{
  "targets": ["object"],
  "bias": "all",
  "inner_norm": false,
  "layers": 6,
  "beta2": 0.99,
  "learning_rate": 0.0031,
  "eps": 1e-08,
  "final_lr_fraction": 0
}
Rows from block 2, named by matrix and row number. Rows with one number belong to one neuron. Each number is 200 + 20 x the weight over its row's rms, rounded and kept within 0 to 999. All counts start at 0. After the name is the row's rms in percent of the matrix's.
# fc1: MLP up (model.blocks.2.mlp.fc1.weight, 1024x256), inputs 86-171
# fc2: MLP down (model.blocks.2.mlp.fc2.weight, 256x1024, transposed), outputs 86-171
fc1.815,109,214,198,213,175,170,186,186,220,178,224,207,188,195,187,195,227,218,203,189,193,261,219,194,219,183,188,164,195,193,196,192,201,189,240,182,191,210,194,174,187,174,194,211,197,199,213,193,208,251,215,195,195,175,194,180,172,209,186,203,218,204,184,220,199,202,224,239,210,205,216,210,202,211,181,230,216,188,230,198,202,193,208,201,178,208,229
fc2.815,101,190,187,216,208,152,200,181,193,204,212,188,205,188,179,206,216,178,212,216,200,182,182,262,201,184,199,209,217,199,192,192,206,203,191,201,180,198,208,176,204,186,172,216,195,213,224,184,201,214,185,233,185,221,224,202,190,163,212,159,209,196,183,217,200,180,191,205,238,220,216,168,170,248,188,188,226,209,208,207,225,209,207,179,187,187,218
fc1.816,100,207,170,209,207,173,237,183,202,199,170,179,170,222,191,174,193,191,177,233,243,204,226,191,227,189,173,197,164,208,202,198,216,222,183,225,185,182,211,192,171,192,163,190,233,192,223,216,214,192,201,226,186,175,158,212,210,186,188,195,181,200,221,205,194,201,199,166,191,216,200,191,210,212,171,194,211,217,199,136,228,222,196,227,193,194,228
fc2.816,098,232,222,178,187,221,170,215,189,201,223,199,188,214,216,214,202,141,169,189,196,246,268,225,193,210,218,162,207,206,218,210,201,192,199,213,239,226,205,179,176,180,200,222,213,200,183,179,222,187,202,180,178,211,214,211,232,182,216,199,199,197,198,182,194,202,183,196,164,187,204,194,190,226,212,193,227,184,221,222,213,195,191,179,195,225,192
fc1.817,084,194,221,207,205,217,222,204,203,195,165,212,216,201,192,190,202,206,178,205,205,190,182,229,185,205,199,198,214,210,214,206,218,198,208,209,209,193,175,211,179,185,233,194,219,211,175,205,184,231,230,185,266,171,213,192,223,229,206,153,156,178,201,202,182,181,177,198,199,182,202,205,203,207,190,199,216,213,192,217,259,200,212,220,197,180,200
fc2.817,098,182,186,216,169,233,227,186,203,192,217,213,182,171,219,186,187,224,212,215,221,220,176,213,184,180,191,209,228,182,170,201,167,217,182,217,170,192,218,167,210,224,199,208,218,179,208,208,210,161,199,214,217,186,212,192,191,189,165,178,192,199,211,210,166,222,229,206,209,175,208,192,185,180,200,236,207,181,194,192,220,189,188,164,219,204,202
fc1.818,110,185,151,190,226,220,155,211,227,199,180,201,201,196,215,195,186,209,178,175,177,221,193,181,199,185,235,209,237,150,198,236,203,198,190,216,181,205,207,224,187,208,188,196,224,176,170,219,185,181,184,225,209,192,198,190,163,181,208,162,218,210,208,204,187,185,190,203,238,173,206,240,229,174,253,183,172,211,187,170,225,183,181,212,179,215,205
fc2.818,106,219,240,212,237,216,160,166,187,182,226,191,222,202,216,195,184,178,199,186,191,194,191,206,201,178,218,158,182,244,194,230,194,174,208,181,227,181,172,197,166,232,212,192,205,224,197,188,203,212,160,192,193,209,214,181,240,185,195,177,170,224,218,211,191,219,212,222,195,199,207,178,207,198,209,205,177,206,199,199,221,183,207,198,167,188,189
fc1.819,103,210,197,194,190,219,213,227,223,205,239,223,186,174,219,184,184,205,205,210,233,225,199,193,194,185,209,225,221,180,242,205,220,174,225,204,193,174,204,181,180,229,164,202,204,200,181,216,239,195,161,205,177,186,217,218,200,198,226,218,189,170,160,192,201,229,173,180,229,204,203,245,204,240,179,195,191,196,194,190,186,206,217,200,182,181,190
fc2.819,099,198,198,212,196,172,206,234,221,184,208,178,155,189,200,176,218,230,191,180,213,181,185,197,191,221,232,176,195,221,230,188,231,218,234,213,170,185,190,181,200,196,205,185,198,221,205,201,136,181,204,187,192,206,188,198,151,187,216,184,197,173,208,200,231,218,212,206,184,217,180,214,154,179,230,189,255,184,180,215,197,173,204,211,226,211,206
fc1.820,104,208,224,228,219,185,226,223,214,189,229,173,186,221,197,227,163,203,211,200,177,184,202,200,180,206,218,215,213,232,202,176,179,218,218,179,157,177,200,233,212,191,202,198,223,189,205,156,162,232,204,188,211,181,179,170,212,206,181,229,196,188,200,201,211,201,211,198,220,184,204,204,187,165,177,220,179,179,206,173,227,233,153,145,219,209,233
fc2.820,099,219,240,232,198,206,225,180,181,193,205,215,186,210,197,193,196,182,191,187,206,193,194,201,218,200,192,200,150,185,195,205,226,213,200,219,201,231,194,183,205,202,214,185,228,230,195,202,186,207,221,213,217,195,176,195,182,200,211,204,207,183,151,178,187,220,202,196,239,195,191,217,174,214,205,203,171,205,198,214,236,206,156,194,200,169,211
fc1.821,092,162,217,208,155,218,226,189,205,183,232,183,197,214,213,203,207,172,192,186,216,192,199,208,228,216,215,216,200,210,224,187,203,193,204,188,201,217,205,162,184,232,164,186,205,188,180,186,200,224,180,224,202,246,212,197,242,185,220,235,175,210,212,192,183,146,184,171,180,180,211,224,211,189,205,208,190,185,196,213,172,187,222,202,177,218,213
fc2.821,101,189,193,206,199,211,222,229,228,196,225,177,203,206,190,186,198,197,214,211,203,223,213,210,197,175,224,228,175,216,192,212,191,182,208,216,207,227,159,215,221,213,220,211,195,193,162,194,178,211,199,204,197,221,194,184,212,211,172,221,226,201,222,225,189,186,174,194,210,157,221,180,212,194,210,223,227,254,214,229,184,203,196,232,193,212,206
fc1.822,087,188,198,199,183,208,183,209,187,197,190,189,188,188,188,185,196,197,175,194,223,191,166,212,161,195,225,223,188,192,222,168,192,219,184,193,198,202,189,191,202,193,195,182,220,211,199,267,206,158,169,211,219,213,210,223,232,218,171,187,200,181,202,196,196,185,172,202,187,143,216,207,213,242,239,205,209,204,235,229,171,156,157,205,205,212,207
fc2.822,094,206,192,186,215,216,223,156,181,169,151,191,207,201,224,193,213,247,199,161,210,181,186,185,188,224,238,240,177,206,199,202,230,205,210,218,200,172,173,209,183,202,233,188,193,200,206,204,172,210,190,185,201,226,203,204,185,172,188,212,220,245,215,206,187,179,200,197,198,216,200,207,155,192,202,191,191,214,216,218,237,192,204,179,200,203,251
fc1.823,109,177,197,186,172,219,219,192,212,201,204,177,210,205,180,223,214,162,237,182,174,184,182,189,207,209,228,200,218,193,199,180,220,212,218,198,200,225,174,183,181,186,213,192,190,166,179,210,218,154,184,213,212,207,199,182,206,164,229,218,192,175,206,153,187,190,186,187,197,199,152,190,195,219,227,196,186,228,206,223,191,151,202,205,193,167,198
fc2.823,098,201,191,203,238,216,239,211,184,189,220,206,159,236,232,209,183,213,203,223,200,190,234,223,203,162,215,208,194,176,180,195,214,221,203,209,214,174,187,239,207,209,227,196,215,168,161,202,207,193,184,194,227,192,193,186,168,191,192,166,197,194,194,212,195,180,209,169,200,188,185,189,199,199,228,183,211,204,179,205,208,180,143,166,245,201,215
fc1.824,099,212,186,215,210,202,221,203,220,211,153,205,207,211,189,195,235,204,215,192,208,203,217,211,255,180,187,194,200,204,189,218,226,209,185,191,223,170,227,196,191,213,165,222,213,197,216,185,194,220,237,210,203,172,183,211,184,173,187,180,218,208,201,175,182,189,219,188,218,211,198,180,182,220,184,215,247,229,210,217,197,252,194,194,224,209,210
fc2.824,096,206,179,230,192,214,188,245,177,192,184,198,208,203,192,150,198,218,197,218,180,161,217,239,211,183,173,194,196,186,204,182,213,215,220,185,225,206,200,180,198,197,211,204,196,190,232,175,183,168,194,193,181,229,205,191,191,204,206,191,245,208,203,219,199,164,198,197,193,217,210,204,200,206,177,194,166,212,180,212,239,196,171,204,222,207,192
fc1.825,099,193,172,181,206,239,217,225,219,194,212,146,199,179,225,218,174,165,192,215,204,227,190,196,191,140,210,194,223,146,195,245,237,172,216,189,170,195,192,197,189,200,175,201,205,217,188,211,191,200,205,178,193,182,223,159,205,207,217,212,185,218,197,201,237,212,218,192,145,224,185,205,180,264,225,203,203,213,172,204,200,188,201,191,236,209,216
fc2.825,104,196,211,192,225,246,199,178,170,202,224,208,219,220,227,201,192,188,206,175,196,204,205,181,213,216,230,222,185,216,226,226,198,224,204,247,226,181,241,211,175,180,179,180,184,224,232,205,188,186,189,167,197,182,190,198,192,180,202,183,175,203,195,203,208,183,207,196,202,208,206,171,209,202,218,193,236,166,229,245,192,228,204,210,189,193,208
fc1.826,103,219,228,203,158,239,231,231,182,226,175,234,221,187,206,214,176,215,178,172,232,198,201,162,196,220,224,218,224,187,194,183,191,193,208,203,207,186,208,195,195,198,213,213,208,188,134,181,189,196,222,248,232,173,202,207,184,183,227,207,205,186,203,168,179,191,191,207,208,177,171,195,214,206,201,179,197,181,198,195,204,161,163,205,200,213,220
fc2.826,109,222,183,210,204,188,185,183,201,249,191,222,222,183,223,190,204,220,187,173,193,213,216,213,171,190,199,223,234,240,168,201,213,206,209,201,168,212,180,217,187,190,185,201,181,199,230,199,161,178,209,209,203,181,179,229,159,207,203,220,210,250,227,221,194,204,183,156,182,225,189,190,231,173,174,217,179,160,233,186,170,189,173,214,206,205,187
fc1.827,092,181,184,196,186,199,179,209,212,232,212,196,180,186,220,199,205,220,208,206,213,204,235,164,180,184,203,196,235,204,229,207,167,227,213,227,217,229,194,225,194,193,228,220,182,199,187,219,190,185,231,208,185,209,175,223,176,186,191,153,183,242,206,196,195,205,210,195,203,171,227,203,212,206,194,185,237,226,221,191,159,205,159,193,218,199,227
fc2.827,095,223,236,195,180,217,171,159,181,203,195,195,199,202,158,167,194,210,221,194,212,207,152,215,191,210,224,185,204,215,224,194,179,177,190,201,224,214,217,213,219,188,185,182,198,212,182,200,208,203,200,213,197,234,211,235,218,218,182,226,214,179,245,235,195,229,208,218,225,190,199,203,181,189,196,205,179,218,206,214,173,210,192,223,223,205,200
fc1.828,095,193,185,198,198,224,196,201,168,225,202,217,172,175,177,166,191,178,218,188,222,207,197,182,181,209,233,146,169,200,245,193,238,219,187,185,212,232,199,211,213,201,186,197,156,220,158,177,230,170,188,184,213,216,210,174,185,222,211,202,177,173,165,191,212,219,192,196,185,205,188,215,203,176,180,223,207,185,225,234,213,174,222,221,182,168,201
fc2.828,090,216,217,188,217,205,196,199,198,212,207,191,208,212,196,220,198,200,183,175,184,182,208,197,188,210,198,225,249,194,176,203,186,229,208,218,207,212,213,171,179,211,181,195,157,166,219,231,218,214,208,200,206,216,190,204,233,211,194,184,228,232,206,200,218,192,204,205,238,218,222,190,210,245,210,215,185,209,182,208,216,212,199,211,245,214,191
fc1.829,104,230,214,218,199,210,200,219,190,195,201,182,219,177,215,197,184,221,178,191,196,223,181,179,171,196,185,226,185,206,202,202,163,189,219,222,173,230,209,201,185,230,200,235,213,194,195,183,202,212,203,229,249,168,183,202,176,205,185,216,198,218,209,190,217,196,213,230,240,156,199,183,177,198,214,228,188,215,213,220,193,171,217,188,187,198,238
fc2.829,099,211,204,205,201,176,217,220,174,181,194,176,216,190,166,206,219,210,165,214,237,193,197,234,211,181,220,179,188,256,219,180,167,224,204,171,205,179,204,180,205,167,214,204,211,210,214,198,193,204,225,185,191,199,243,202,232,192,157,222,196,180,178,263,211,227,231,186,173,210,214,173,216,200,210,187,238,171,210,203,202,177,228,196,221,248,234
fc1.830,096,224,235,206,218,168,198,154,211,228,212,200,209,159,203,207,196,216,191,199,222,195,180,151,220,199,183,229,231,204,200,188,193,177,218,173,203,168,241,243,234,209,200,178,220,226,178,195,186,174,213,198,195,190,199,220,184,213,205,201,188,175,212,205,183,229,182,187,199,163,189,190,203,197,206,186,205,215,195,218,199,202,222,215,220,205,179
fc2.830,095,203,224,166,213,184,163,173,195,218,211,211,232,225,199,184,222,202,240,212,202,189,199,218,200,187,201,193,197,149,189,224,186,222,226,213,185,198,225,242,172,188,201,204,190,203,203,195,182,186,213,203,199,196,186,200,208,200,157,214,202,206,198,153,191,218,193,185,184,199,197,217,192,214,172,188,225,235,198,215,218,186,202,161,170,211,206
fc1.831,097,209,213,192,211,187,204,174,204,217,173,185,229,194,189,198,176,215,218,181,199,185,202,194,216,233,214,244,185,207,220,244,174,210,225,190,224,195,216,211,208,205,187,217,237,204,190,196,218,186,183,173,189,194,192,162,199,186,211,232,198,190,200,181,165,168,206,182,206,182,235,207,211,163,179,231,194,213,224,188,205,198,179,215,185,209,224
fc2.831,101,215,190,234,207,185,184,204,181,194,200,246,190,164,224,194,208,218,211,221,200,231,196,193,217,223,174,208,212,207,233,172,219,230,185,201,231,219,201,199,188,162,215,206,174,222,214,167,185,194,165,184,197,181,210,187,202,191,192,197,203,199,184,181,222,211,188,193,200,184,213,179,244,228,194,182,193,230,226,208,212,212,217,199,198,208,220
fc1.832,111,214,172,205,202,200,169,216,207,178,207,205,154,210,203,216,193,165,183,220,214,197,206,191,203,150,199,217,197,191,223,206,181,226,203,210,208,200,189,183,221,170,174,223,196,180,194,225,214,221,195,175,218,185,212,209,182,183,214,186,211,160,216,164,226,189,207,193,187,203,220,180,180,210,192,194,188,199,192,194,229,183,197,202,224,212,165
fc2.832,107,180,209,255,204,209,207,198,207,208,195,183,230,203,216,220,216,216,199,226,179,186,218,183,193,230,183,163,170,175,166,193,230,202,232,171,202,189,234,150,199,189,161,198,183,193,238,217,204,201,202,217,214,211,168,207,206,177,191,212,226,216,176,198,189,174,190,198,218,197,203,213,233,185,162,187,178,214,219,177,205,245,158,199,177,181,200
fc1.833,103,208,202,206,217,228,253,189,176,198,176,221,176,182,186,216,201,221,188,205,159,164,201,163,168,203,195,208,207,176,160,216,235,220,199,214,167,177,238,209,213,214,204,191,194,213,187,217,191,225,183,222,206,184,203,203,195,220,224,218,182,172,172,173,212,223,205,200,226,200,202,196,210,184,213,232,197,205,217,198,175,197,179,188,212,187,193
fc2.833,106,170,177,193,198,198,215,213,222,196,163,212,194,181,186,238,172,228,171,227,184,169,213,208,212,171,195,207,195,180,197,219,215,192,184,192,191,176,231,216,216,212,213,204,205,189,247,236,146,213,237,205,176,178,191,218,200,189,212,234,163,209,196,210,225,199,186,222,214,222,239,172,205,195,211,207,190,210,204,218,206,211,220,218,204,180,170
fc1.834,090,235,186,201,172,183,171,199,176,203,226,225,213,210,207,198,197,233,196,203,211,194,224,242,186,202,169,225,180,174,195,216,214,201,196,202,198,178,212,192,202,196,187,224,222,190,197,209,206,235,218,192,199,208,197,209,199,164,186,186,189,187,185,169,192,163,182,202,210,179,200,196,178,200,217,200,250,185,190,223,207,221,161,193,204,185,191
fc2.834,097,163,176,205,183,190,205,196,205,208,177,219,209,191,200,204,222,215,230,187,155,189,187,201,179,190,210,197,222,201,198,176,178,206,219,197,234,197,235,199,202,219,219,207,209,190,184,198,205,200,228,198,225,173,212,233,199,208,177,224,199,236,200,178,200,188,216,193,213,223,180,167,206,195,158,192,218,161,197,173,215,197,160,204,215,209,191
fc1.835,097,203,208,194,190,227,212,186,211,226,161,224,226,211,198,175,211,175,178,181,178,203,194,143,191,202,215,176,206,208,202,216,154,190,203,216,186,182,215,245,188,198,200,192,194,173,208,199,183,214,213,177,219,210,198,201,188,212,154,194,188,157,197,248,228,187,224,190,200,214,208,230,192,227,184,177,225,196,212,187,187,204,241,205,211,179,248
fc2.835,099,177,164,203,204,219,210,211,184,176,189,198,213,197,187,194,218,195,186,194,225,220,178,199,214,206,199,185,238,187,226,203,211,148,193,211,192,184,183,212,184,220,225,178,191,203,177,190,197,222,168,220,182,221,206,224,206,199,220,181,208,245,225,159,209,221,170,200,198,192,199,214,204,204,225,150,207,207,197,220,189,237,189,201,184,207,200
fc1.836,103,216,198,206,207,176,204,226,207,195,184,196,224,191,198,202,174,192,234,189,193,197,192,197,228,215,199,230,226,203,212,204,206,192,195,183,187,208,212,244,183,216,205,263,180,186,217,191,212,181,220,187,186,205,201,175,229,175,180,204,200,187,223,212,137,196,184,213,190,178,216,205,200,180,212,173,194,190,166,187,192,190,187,225,172,226,182
fc2.836,110,218,188,192,194,206,160,264,202,190,193,203,184,224,195,193,226,235,168,193,201,250,197,177,241,184,232,201,190,212,186,193,209,191,228,199,197,197,198,186,203,200,208,210,217,195,246,198,194,227,195,227,178,223,149,166,194,184,187,200,202,196,194,204,182,245,174,176,207,213,221,198,208,196,214,176,205,215,175,208,197,224,226,190,194,243,176
fc1.837,098,213,199,188,188,178,213,196,234,194,194,206,207,220,150,184,211,181,183,207,171,164,220,197,181,186,226,195,194,209,208,191,212,213,211,204,215,168,196,190,195,210,156,171,230,216,232,181,190,195,174,210,187,172,193,176,197,174,230,183,208,155,215,231,192,217,167,194,194,222,177,211,169,221,172,207,194,232,202,206,182,182,230,225,184,193,206
fc2.837,094,177,228,232,186,227,164,193,202,210,191,219,205,213,224,236,193,212,190,170,243,179,199,196,203,214,222,196,196,211,222,206,190,162,231,213,215,201,178,209,242,202,180,191,184,191,186,180,196,197,228,208,190,172,168,198,182,213,188,151,183,188,183,197,182,167,215,199,192,185,191,219,172,228,196,183,213,186,171,217,224,200,215,211,222,174,207
fc1.838,102,192,167,178,177,184,242,236,160,192,161,219,207,223,214,232,191,186,227,214,204,202,199,226,217,219,219,201,198,172,160,201,196,188,184,224,199,180,235,204,213,205,232,164,204,202,186,180,188,194,207,192,219,177,179,220,209,194,214,169,218,186,224,225,213,218,159,225,160,185,193,128,196,199,231,197,207,218,211,190,197,185,203,184,217,182,188
fc2.838,099,188,183,230,207,204,223,179,202,212,211,210,174,188,187,213,181,183,208,193,219,181,211,217,182,155,205,191,224,199,176,210,222,218,194,202,172,160,183,185,196,204,204,204,185,180,218,196,211,181,178,201,200,187,205,221,172,193,227,200,209,201,211,192,201,178,205,232,177,183,179,199,189,187,208,200,242,223,209,226,217,212,214,220,202,248,203
fc1.839,104,238,171,185,211,225,188,231,190,182,199,172,201,197,209,212,204,197,212,215,193,205,205,217,197,193,206,231,213,207,223,171,199,179,198,196,175,203,221,194,166,214,166,214,231,186,209,194,225,185,193,200,205,204,218,166,166,212,219,172,211,208,198,205,230,183,213,135,170,173,182,234,215,207,234,203,176,202,201,218,196,201,197,193,178,205,188
fc2.839,102,170,234,231,217,223,246,167,211,232,197,209,195,237,184,201,201,195,217,215,187,210,213,177,190,158,201,175,174,189,205,187,217,186,181,205,181,192,199,188,197,199,173,231,192,203,203,214,184,209,204,197,208,200,200,199,205,211,235,226,172,170,194,225,212,232,204,198,213,218,194,178,186,228,204,179,175,228,174,203,197,203,217,232,193,196,212
fc1.840,096,174,174,214,202,183,193,185,206,239,210,185,188,205,191,181,203,212,200,224,182,157,208,204,179,199,211,227,177,183,194,204,217,202,175,185,200,186,190,142,222,192,213,227,159,186,215,190,186,217,177,171,224,200,234,199,147,236,199,194,241,199,233,213,171,198,187,210,210,215,222,168,201,197,199,208,185,210,165,181,179,188,175,216,209,229,169
fc2.840,092,199,196,214,195,201,246,169,208,173,214,214,189,212,192,189,210,209,219,183,199,188,215,204,203,234,239,203,188,169,218,173,170,177,182,199,167,185,238,236,176,204,212,182,200,181,213,199,205,231,159,208,197,202,195,224,139,221,175,188,192,210,178,157,182,196,222,214,178,157,179,225,167,208,214,210,168,240,181,204,204,226,184,190,206,220,195
fc1.841,103,228,178,200,166,226,198,202,234,208,218,205,189,216,191,175,190,190,225,180,184,162,223,192,183,204,196,215,230,169,183,183,213,223,205,210,192,217,219,175,189,189,210,180,215,190,194,196,201,235,206,215,172,195,179,190,156,221,212,190,197,232,212,202,198,180,188,200,193,193,175,197,205,191,189,150,204,235,244,198,174,230,191,185,225,186,190
fc2.841,103,178,147,195,219,210,218,241,193,200,189,192,219,210,235,185,222,174,181,209,187,210,196,241,198,171,215,175,162,217,181,262,195,204,175,229,196,164,159,207,226,180,192,204,180,184,175,196,204,190,180,203,191,209,214,201,170,202,179,207,185,171,180,192,195,206,208,185,152,177,215,216,181,152,197,171,175,206,215,216,191,189,168,201,238,182,187
fc1.842,093,166,207,186,196,217,203,194,190,193,165,170,174,162,198,203,236,237,205,246,201,208,184,192,142,175,216,183,163,218,221,221,227,206,217,182,219,209,196,220,193,210,185,195,233,194,224,222,220,178,182,206,225,197,198,199,189,197,193,189,162,210,179,189,182,216,189,206,182,208,168,187,198,196,176,190,183,176,168,200,213,209,190,217,221,178,200
fc2.842,095,197,198,184,217,196,196,226,201,217,194,196,201,198,210,192,193,184,190,218,170,172,215,179,212,190,252,213,173,218,191,221,170,199,188,213,213,194,187,218,203,221,228,164,168,200,191,190,167,203,167,173,214,214,201,199,242,229,173,183,203,197,213,206,173,203,206,214,182,191,233,169,202,200,210,232,187,182,223,197,173,193,215,216,172,188,160
fc1.843,106,158,201,212,235,164,213,246,245,240,221,193,171,207,191,186,186,185,213,198,184,219,206,181,214,185,208,212,179,166,176,165,185,180,213,191,164,199,219,240,188,165,212,223,164,199,252,180,230,237,176,206,202,205,209,230,185,151,228,165,189,197,195,197,193,213,172,199,197,237,190,215,201,179,197,244,193,217,187,198,206,201,173,189,189,193,214
fc2.843,104,203,200,211,197,185,202,212,185,164,198,179,200,198,217,184,213,211,183,227,225,212,206,195,203,174,224,212,224,216,209,197,229,190,163,207,185,188,229,209,200,193,239,184,216,197,203,198,199,210,202,240,155,202,209,214,194,186,187,200,223,225,199,219,231,193,186,196,214,204,194,233,175,183,213,175,202,197,210,195,171,203,256,163,181,261,182
fc1.844,107,212,212,195,183,184,205,178,219,218,189,179,186,224,200,202,202,199,203,199,190,189,182,130,203,208,199,196,210,164,203,206,198,190,193,212,175,222,193,207,231,221,228,200,181,222,241,209,160,207,162,179,186,214,187,157,217,191,196,240,201,187,202,209,202,190,197,201,204,228,192,169,216,211,212,175,203,237,181,228,203,184,186,181,204,202,196
fc2.844,104,210,184,196,184,239,198,174,195,190,196,165,196,186,206,207,183,198,178,195,152,208,185,180,182,207,218,220,173,202,183,205,208,169,216,217,194,224,194,209,173,263,213,177,176,208,182,233,209,233,189,179,215,188,215,200,225,184,180,207,223,209,183,166,206,178,195,189,190,193,210,206,195,177,183,192,191,183,190,212,173,205,194,203,170,195,201
fc1.845,088,201,209,196,194,209,205,178,213,185,171,211,244,192,210,201,210,177,193,218,189,163,189,216,217,232,189,155,248,189,202,194,176,230,174,192,183,221,225,148,237,215,191,167,235,202,206,224,175,209,211,215,201,199,216,214,226,194,190,200,231,202,215,183,195,185,198,220,221,197,194,187,208,187,223,173,239,189,215,220,235,191,222,200,203,192,228
fc2.845,093,228,222,199,159,148,210,205,216,182,185,194,208,190,243,208,199,211,195,218,170,203,225,161,182,200,204,183,214,201,207,194,206,200,211,204,213,183,193,194,190,216,191,212,246,183,226,197,215,194,196,192,202,207,165,201,206,175,215,218,232,206,187,208,209,171,211,198,204,250,207,201,217,164,219,210,245,202,178,208,209,233,232,203,178,191,203
fc1.846,102,195,199,184,182,177,239,170,175,211,222,222,194,214,209,221,206,226,210,190,200,172,189,155,180,198,205,239,204,207,217,215,211,240,198,156,201,193,192,181,207,209,162,186,197,229,215,179,186,200,230,197,213,183,171,203,205,160,195,199,191,183,213,210,188,199,177,193,204,218,176,169,169,170,210,239,226,222,236,192,200,212,184,225,209,205,197
fc2.846,102,203,216,205,211,201,231,202,212,167,213,188,187,160,200,191,170,239,214,227,205,224,211,193,187,175,181,217,175,195,167,222,184,176,190,163,190,226,207,191,205,203,194,192,177,180,187,216,178,234,188,227,188,196,223,205,231,169,210,188,210,199,213,190,227,200,224,189,206,191,198,205,225,199,183,198,170,199,237,194,185,182,209,196,210,196,177
fc1.847,109,218,206,198,221,194,191,218,207,176,189,220,204,198,219,209,189,219,192,163,200,174,225,194,182,184,223,247,247,185,174,201,196,228,224,221,207,239,202,177,210,221,219,202,197,163,181,190,156,222,232,198,195,161,202,207,193,222,220,227,206,203,216,179,206,205,193,207,247,201,233,191,170,194,160,195,190,183,202,170,204,204,177,192,167,211,195
fc2.847,098,164,145,170,187,213,194,192,221,192,192,226,190,223,184,187,216,211,174,186,218,205,194,187,213,185,194,191,204,202,228,248,197,206,228,195,217,162,195,191,182,223,185,223,192,218,219,187,170,204,201,188,213,186,157,229,219,216,216,184,203,202,200,177,194,145,202,203,221,207,167,227,195,199,202,188,202,196,149,207,159,200,193,190,212,160,188
fc1.848,098,183,194,178,182,147,175,184,201,214,208,197,242,208,220,180,213,190,192,178,198,216,241,187,139,222,170,207,199,195,213,235,184,189,238,213,179,210,206,202,186,203,199,202,202,188,204,165,168,233,209,165,194,225,186,203,204,208,196,222,204,205,164,237,234,180,181,201,229,211,200,199,193,207,191,198,179,175,201,224,220,214,176,190,187,212,208
fc2.848,096,202,210,184,186,200,182,205,226,185,207,185,205,184,199,203,209,232,177,210,203,218,201,196,199,179,174,197,199,186,159,184,211,196,187,208,213,191,195,207,197,169,232,209,264,241,227,163,215,188,173,187,195,179,231,193,205,199,169,201,198,199,209,207,181,187,256,181,182,221,191,215,196,158,208,176,197,164,196,254,193,198,228,175,220,189,193
fc1.849,100,220,213,213,214,172,201,223,216,234,203,219,179,209,228,207,195,236,196,183,193,163,224,210,235,183,190,208,168,209,226,185,196,216,188,225,183,195,213,192,219,209,215,198,183,180,173,209,181,181,205,224,219,173,223,200,226,182,199,198,191,227,204,178,224,211,207,172,228,230,215,151,201,208,217,225,167,178,196,190,165,161,187,213,217,170,161
fc2.849,099,231,185,173,237,190,224,220,190,200,178,179,199,215,210,196,222,207,199,205,201,196,182,222,194,212,202,200,210,178,209,188,169,186,224,163,210,209,219,183,192,204,185,178,197,206,225,191,214,231,181,167,187,222,204,220,173,205,168,179,189,251,186,182,218,169,206,230,230,205,207,192,165,246,194,219,197,216,194,202,178,205,201,223,184,197,196
fc1.850,102,198,170,219,161,226,216,218,214,220,224,221,193,208,179,204,184,209,174,177,213,184,191,221,197,217,186,237,201,175,227,216,209,195,228,206,218,216,181,220,183,206,207,178,173,181,191,198,207,193,220,160,201,187,207,211,144,216,195,190,202,209,190,191,206,222,190,176,197,209,220,238,182,181,196,218,184,195,172,164,202,214,136,201,186,221,202
fc2.850,107,174,245,177,156,200,193,202,238,192,211,203,206,186,176,211,192,198,210,248,197,194,214,192,207,211,231,205,207,196,198,208,229,202,230,215,180,205,157,190,209,204,202,215,178,187,224,225,178,202,227,170,204,189,231,208,165,174,212,200,180,175,205,202,245,213,202,206,191,193,174,216,200,211,188,193,187,208,146,215,207,208,242,232,190,168,221
fc1.851,104,186,183,209,180,232,220,191,236,204,197,184,223,181,173,198,185,195,230,161,227,187,231,188,234,212,223,236,228,204,211,217,176,201,185,174,187,189,208,189,228,213,181,172,232,170,178,180,237,213,208,156,212,204,194,204,181,205,205,184,180,218,191,204,184,236,194,201,252,214,196,224,204,216,175,216,207,217,185,179,220,209,162,202,205,195,217
fc2.851,101,190,227,199,183,197,181,207,173,218,231,213,203,189,161,226,196,199,158,208,195,207,188,217,229,217,237,223,182,193,159,223,212,194,220,185,169,223,175,168,206,197,231,193,205,228,186,211,188,234,180,201,194,223,208,204,239,238,231,183,192,198,210,186,230,228,185,153,239,202,167,169,171,203,190,177,223,198,166,203,199,169,161,227,190,191,203
fc1.852,115,183,196,207,216,185,232,172,202,193,180,190,194,210,172,193,186,184,242,210,184,188,201,216,202,205,169,200,155,199,223,185,207,223,212,228,216,174,237,196,201,227,190,198,231,217,208,206,192,243,204,191,187,160,185,191,222,212,145,193,164,156,216,217,214,197,235,236,196,203,188,156,216,237,204,208,201,234,200,205,181,197,190,217,205,163,176
fc2.852,109,191,234,191,183,186,222,198,179,190,182,180,171,191,230,231,195,207,192,203,189,189,177,218,197,180,174,202,199,178,227,223,167,197,213,225,180,183,205,204,171,184,200,211,181,185,168,203,189,215,180,217,178,186,198,223,197,222,215,179,194,178,182,183,228,203,173,154,193,156,186,176,213,201,174,223,187,205,181,191,183,220,182,174,197,200,156
fc1.853,092,209,177,182,235,171,186,179,197,201,209,202,181,204,195,246,204,184,198,177,213,200,188,192,238,228,207,207,215,176,201,215,187,233,228,201,189,189,203,209,205,198,195,220,199,216,211,195,210,239,182,207,181,203,217,220,234,187,186,190,218,219,175,217,226,199,202,210,192,153,199,201,202,161,183,183,179,223,206,196,224,169,189,198,172,217,190
fc2.853,097,176,232,188,233,200,185,211,235,181,198,220,191,181,199,219,198,212,199,220,185,212,193,207,178,228,191,228,201,193,203,162,200,200,218,210,228,167,167,198,201,192,221,199,204,179,197,193,225,221,172,221,176,189,239,219,197,157,234,205,179,232,205,175,226,218,202,188,211,181,220,177,196,206,188,172,185,208,192,188,223,189,203,227,216,194,197
fc1.854,108,217,202,210,199,207,212,194,174,167,224,171,227,195,243,202,219,193,204,212,206,216,219,234,226,196,172,236,191,215,225,208,174,183,196,217,171,207,196,232,205,198,141,212,186,174,217,186,182,190,190,187,180,188,200,208,212,210,172,175,206,178,221,213,181,182,173,222,184,213,227,226,185,241,193,188,184,204,176,228,189,207,222,179,217,191,199
fc2.854,103,207,208,240,163,188,191,237,206,187,203,182,196,217,201,207,188,211,194,200,210,194,222,194,206,204,218,233,211,182,193,190,219,161,201,210,182,203,194,182,227,189,229,230,210,195,201,215,227,236,178,190,219,207,187,195,169,167,216,187,235,201,165,194,178,182,221,197,206,181,195,206,196,243,197,236,171,225,212,173,211,199,214,214,217,213,213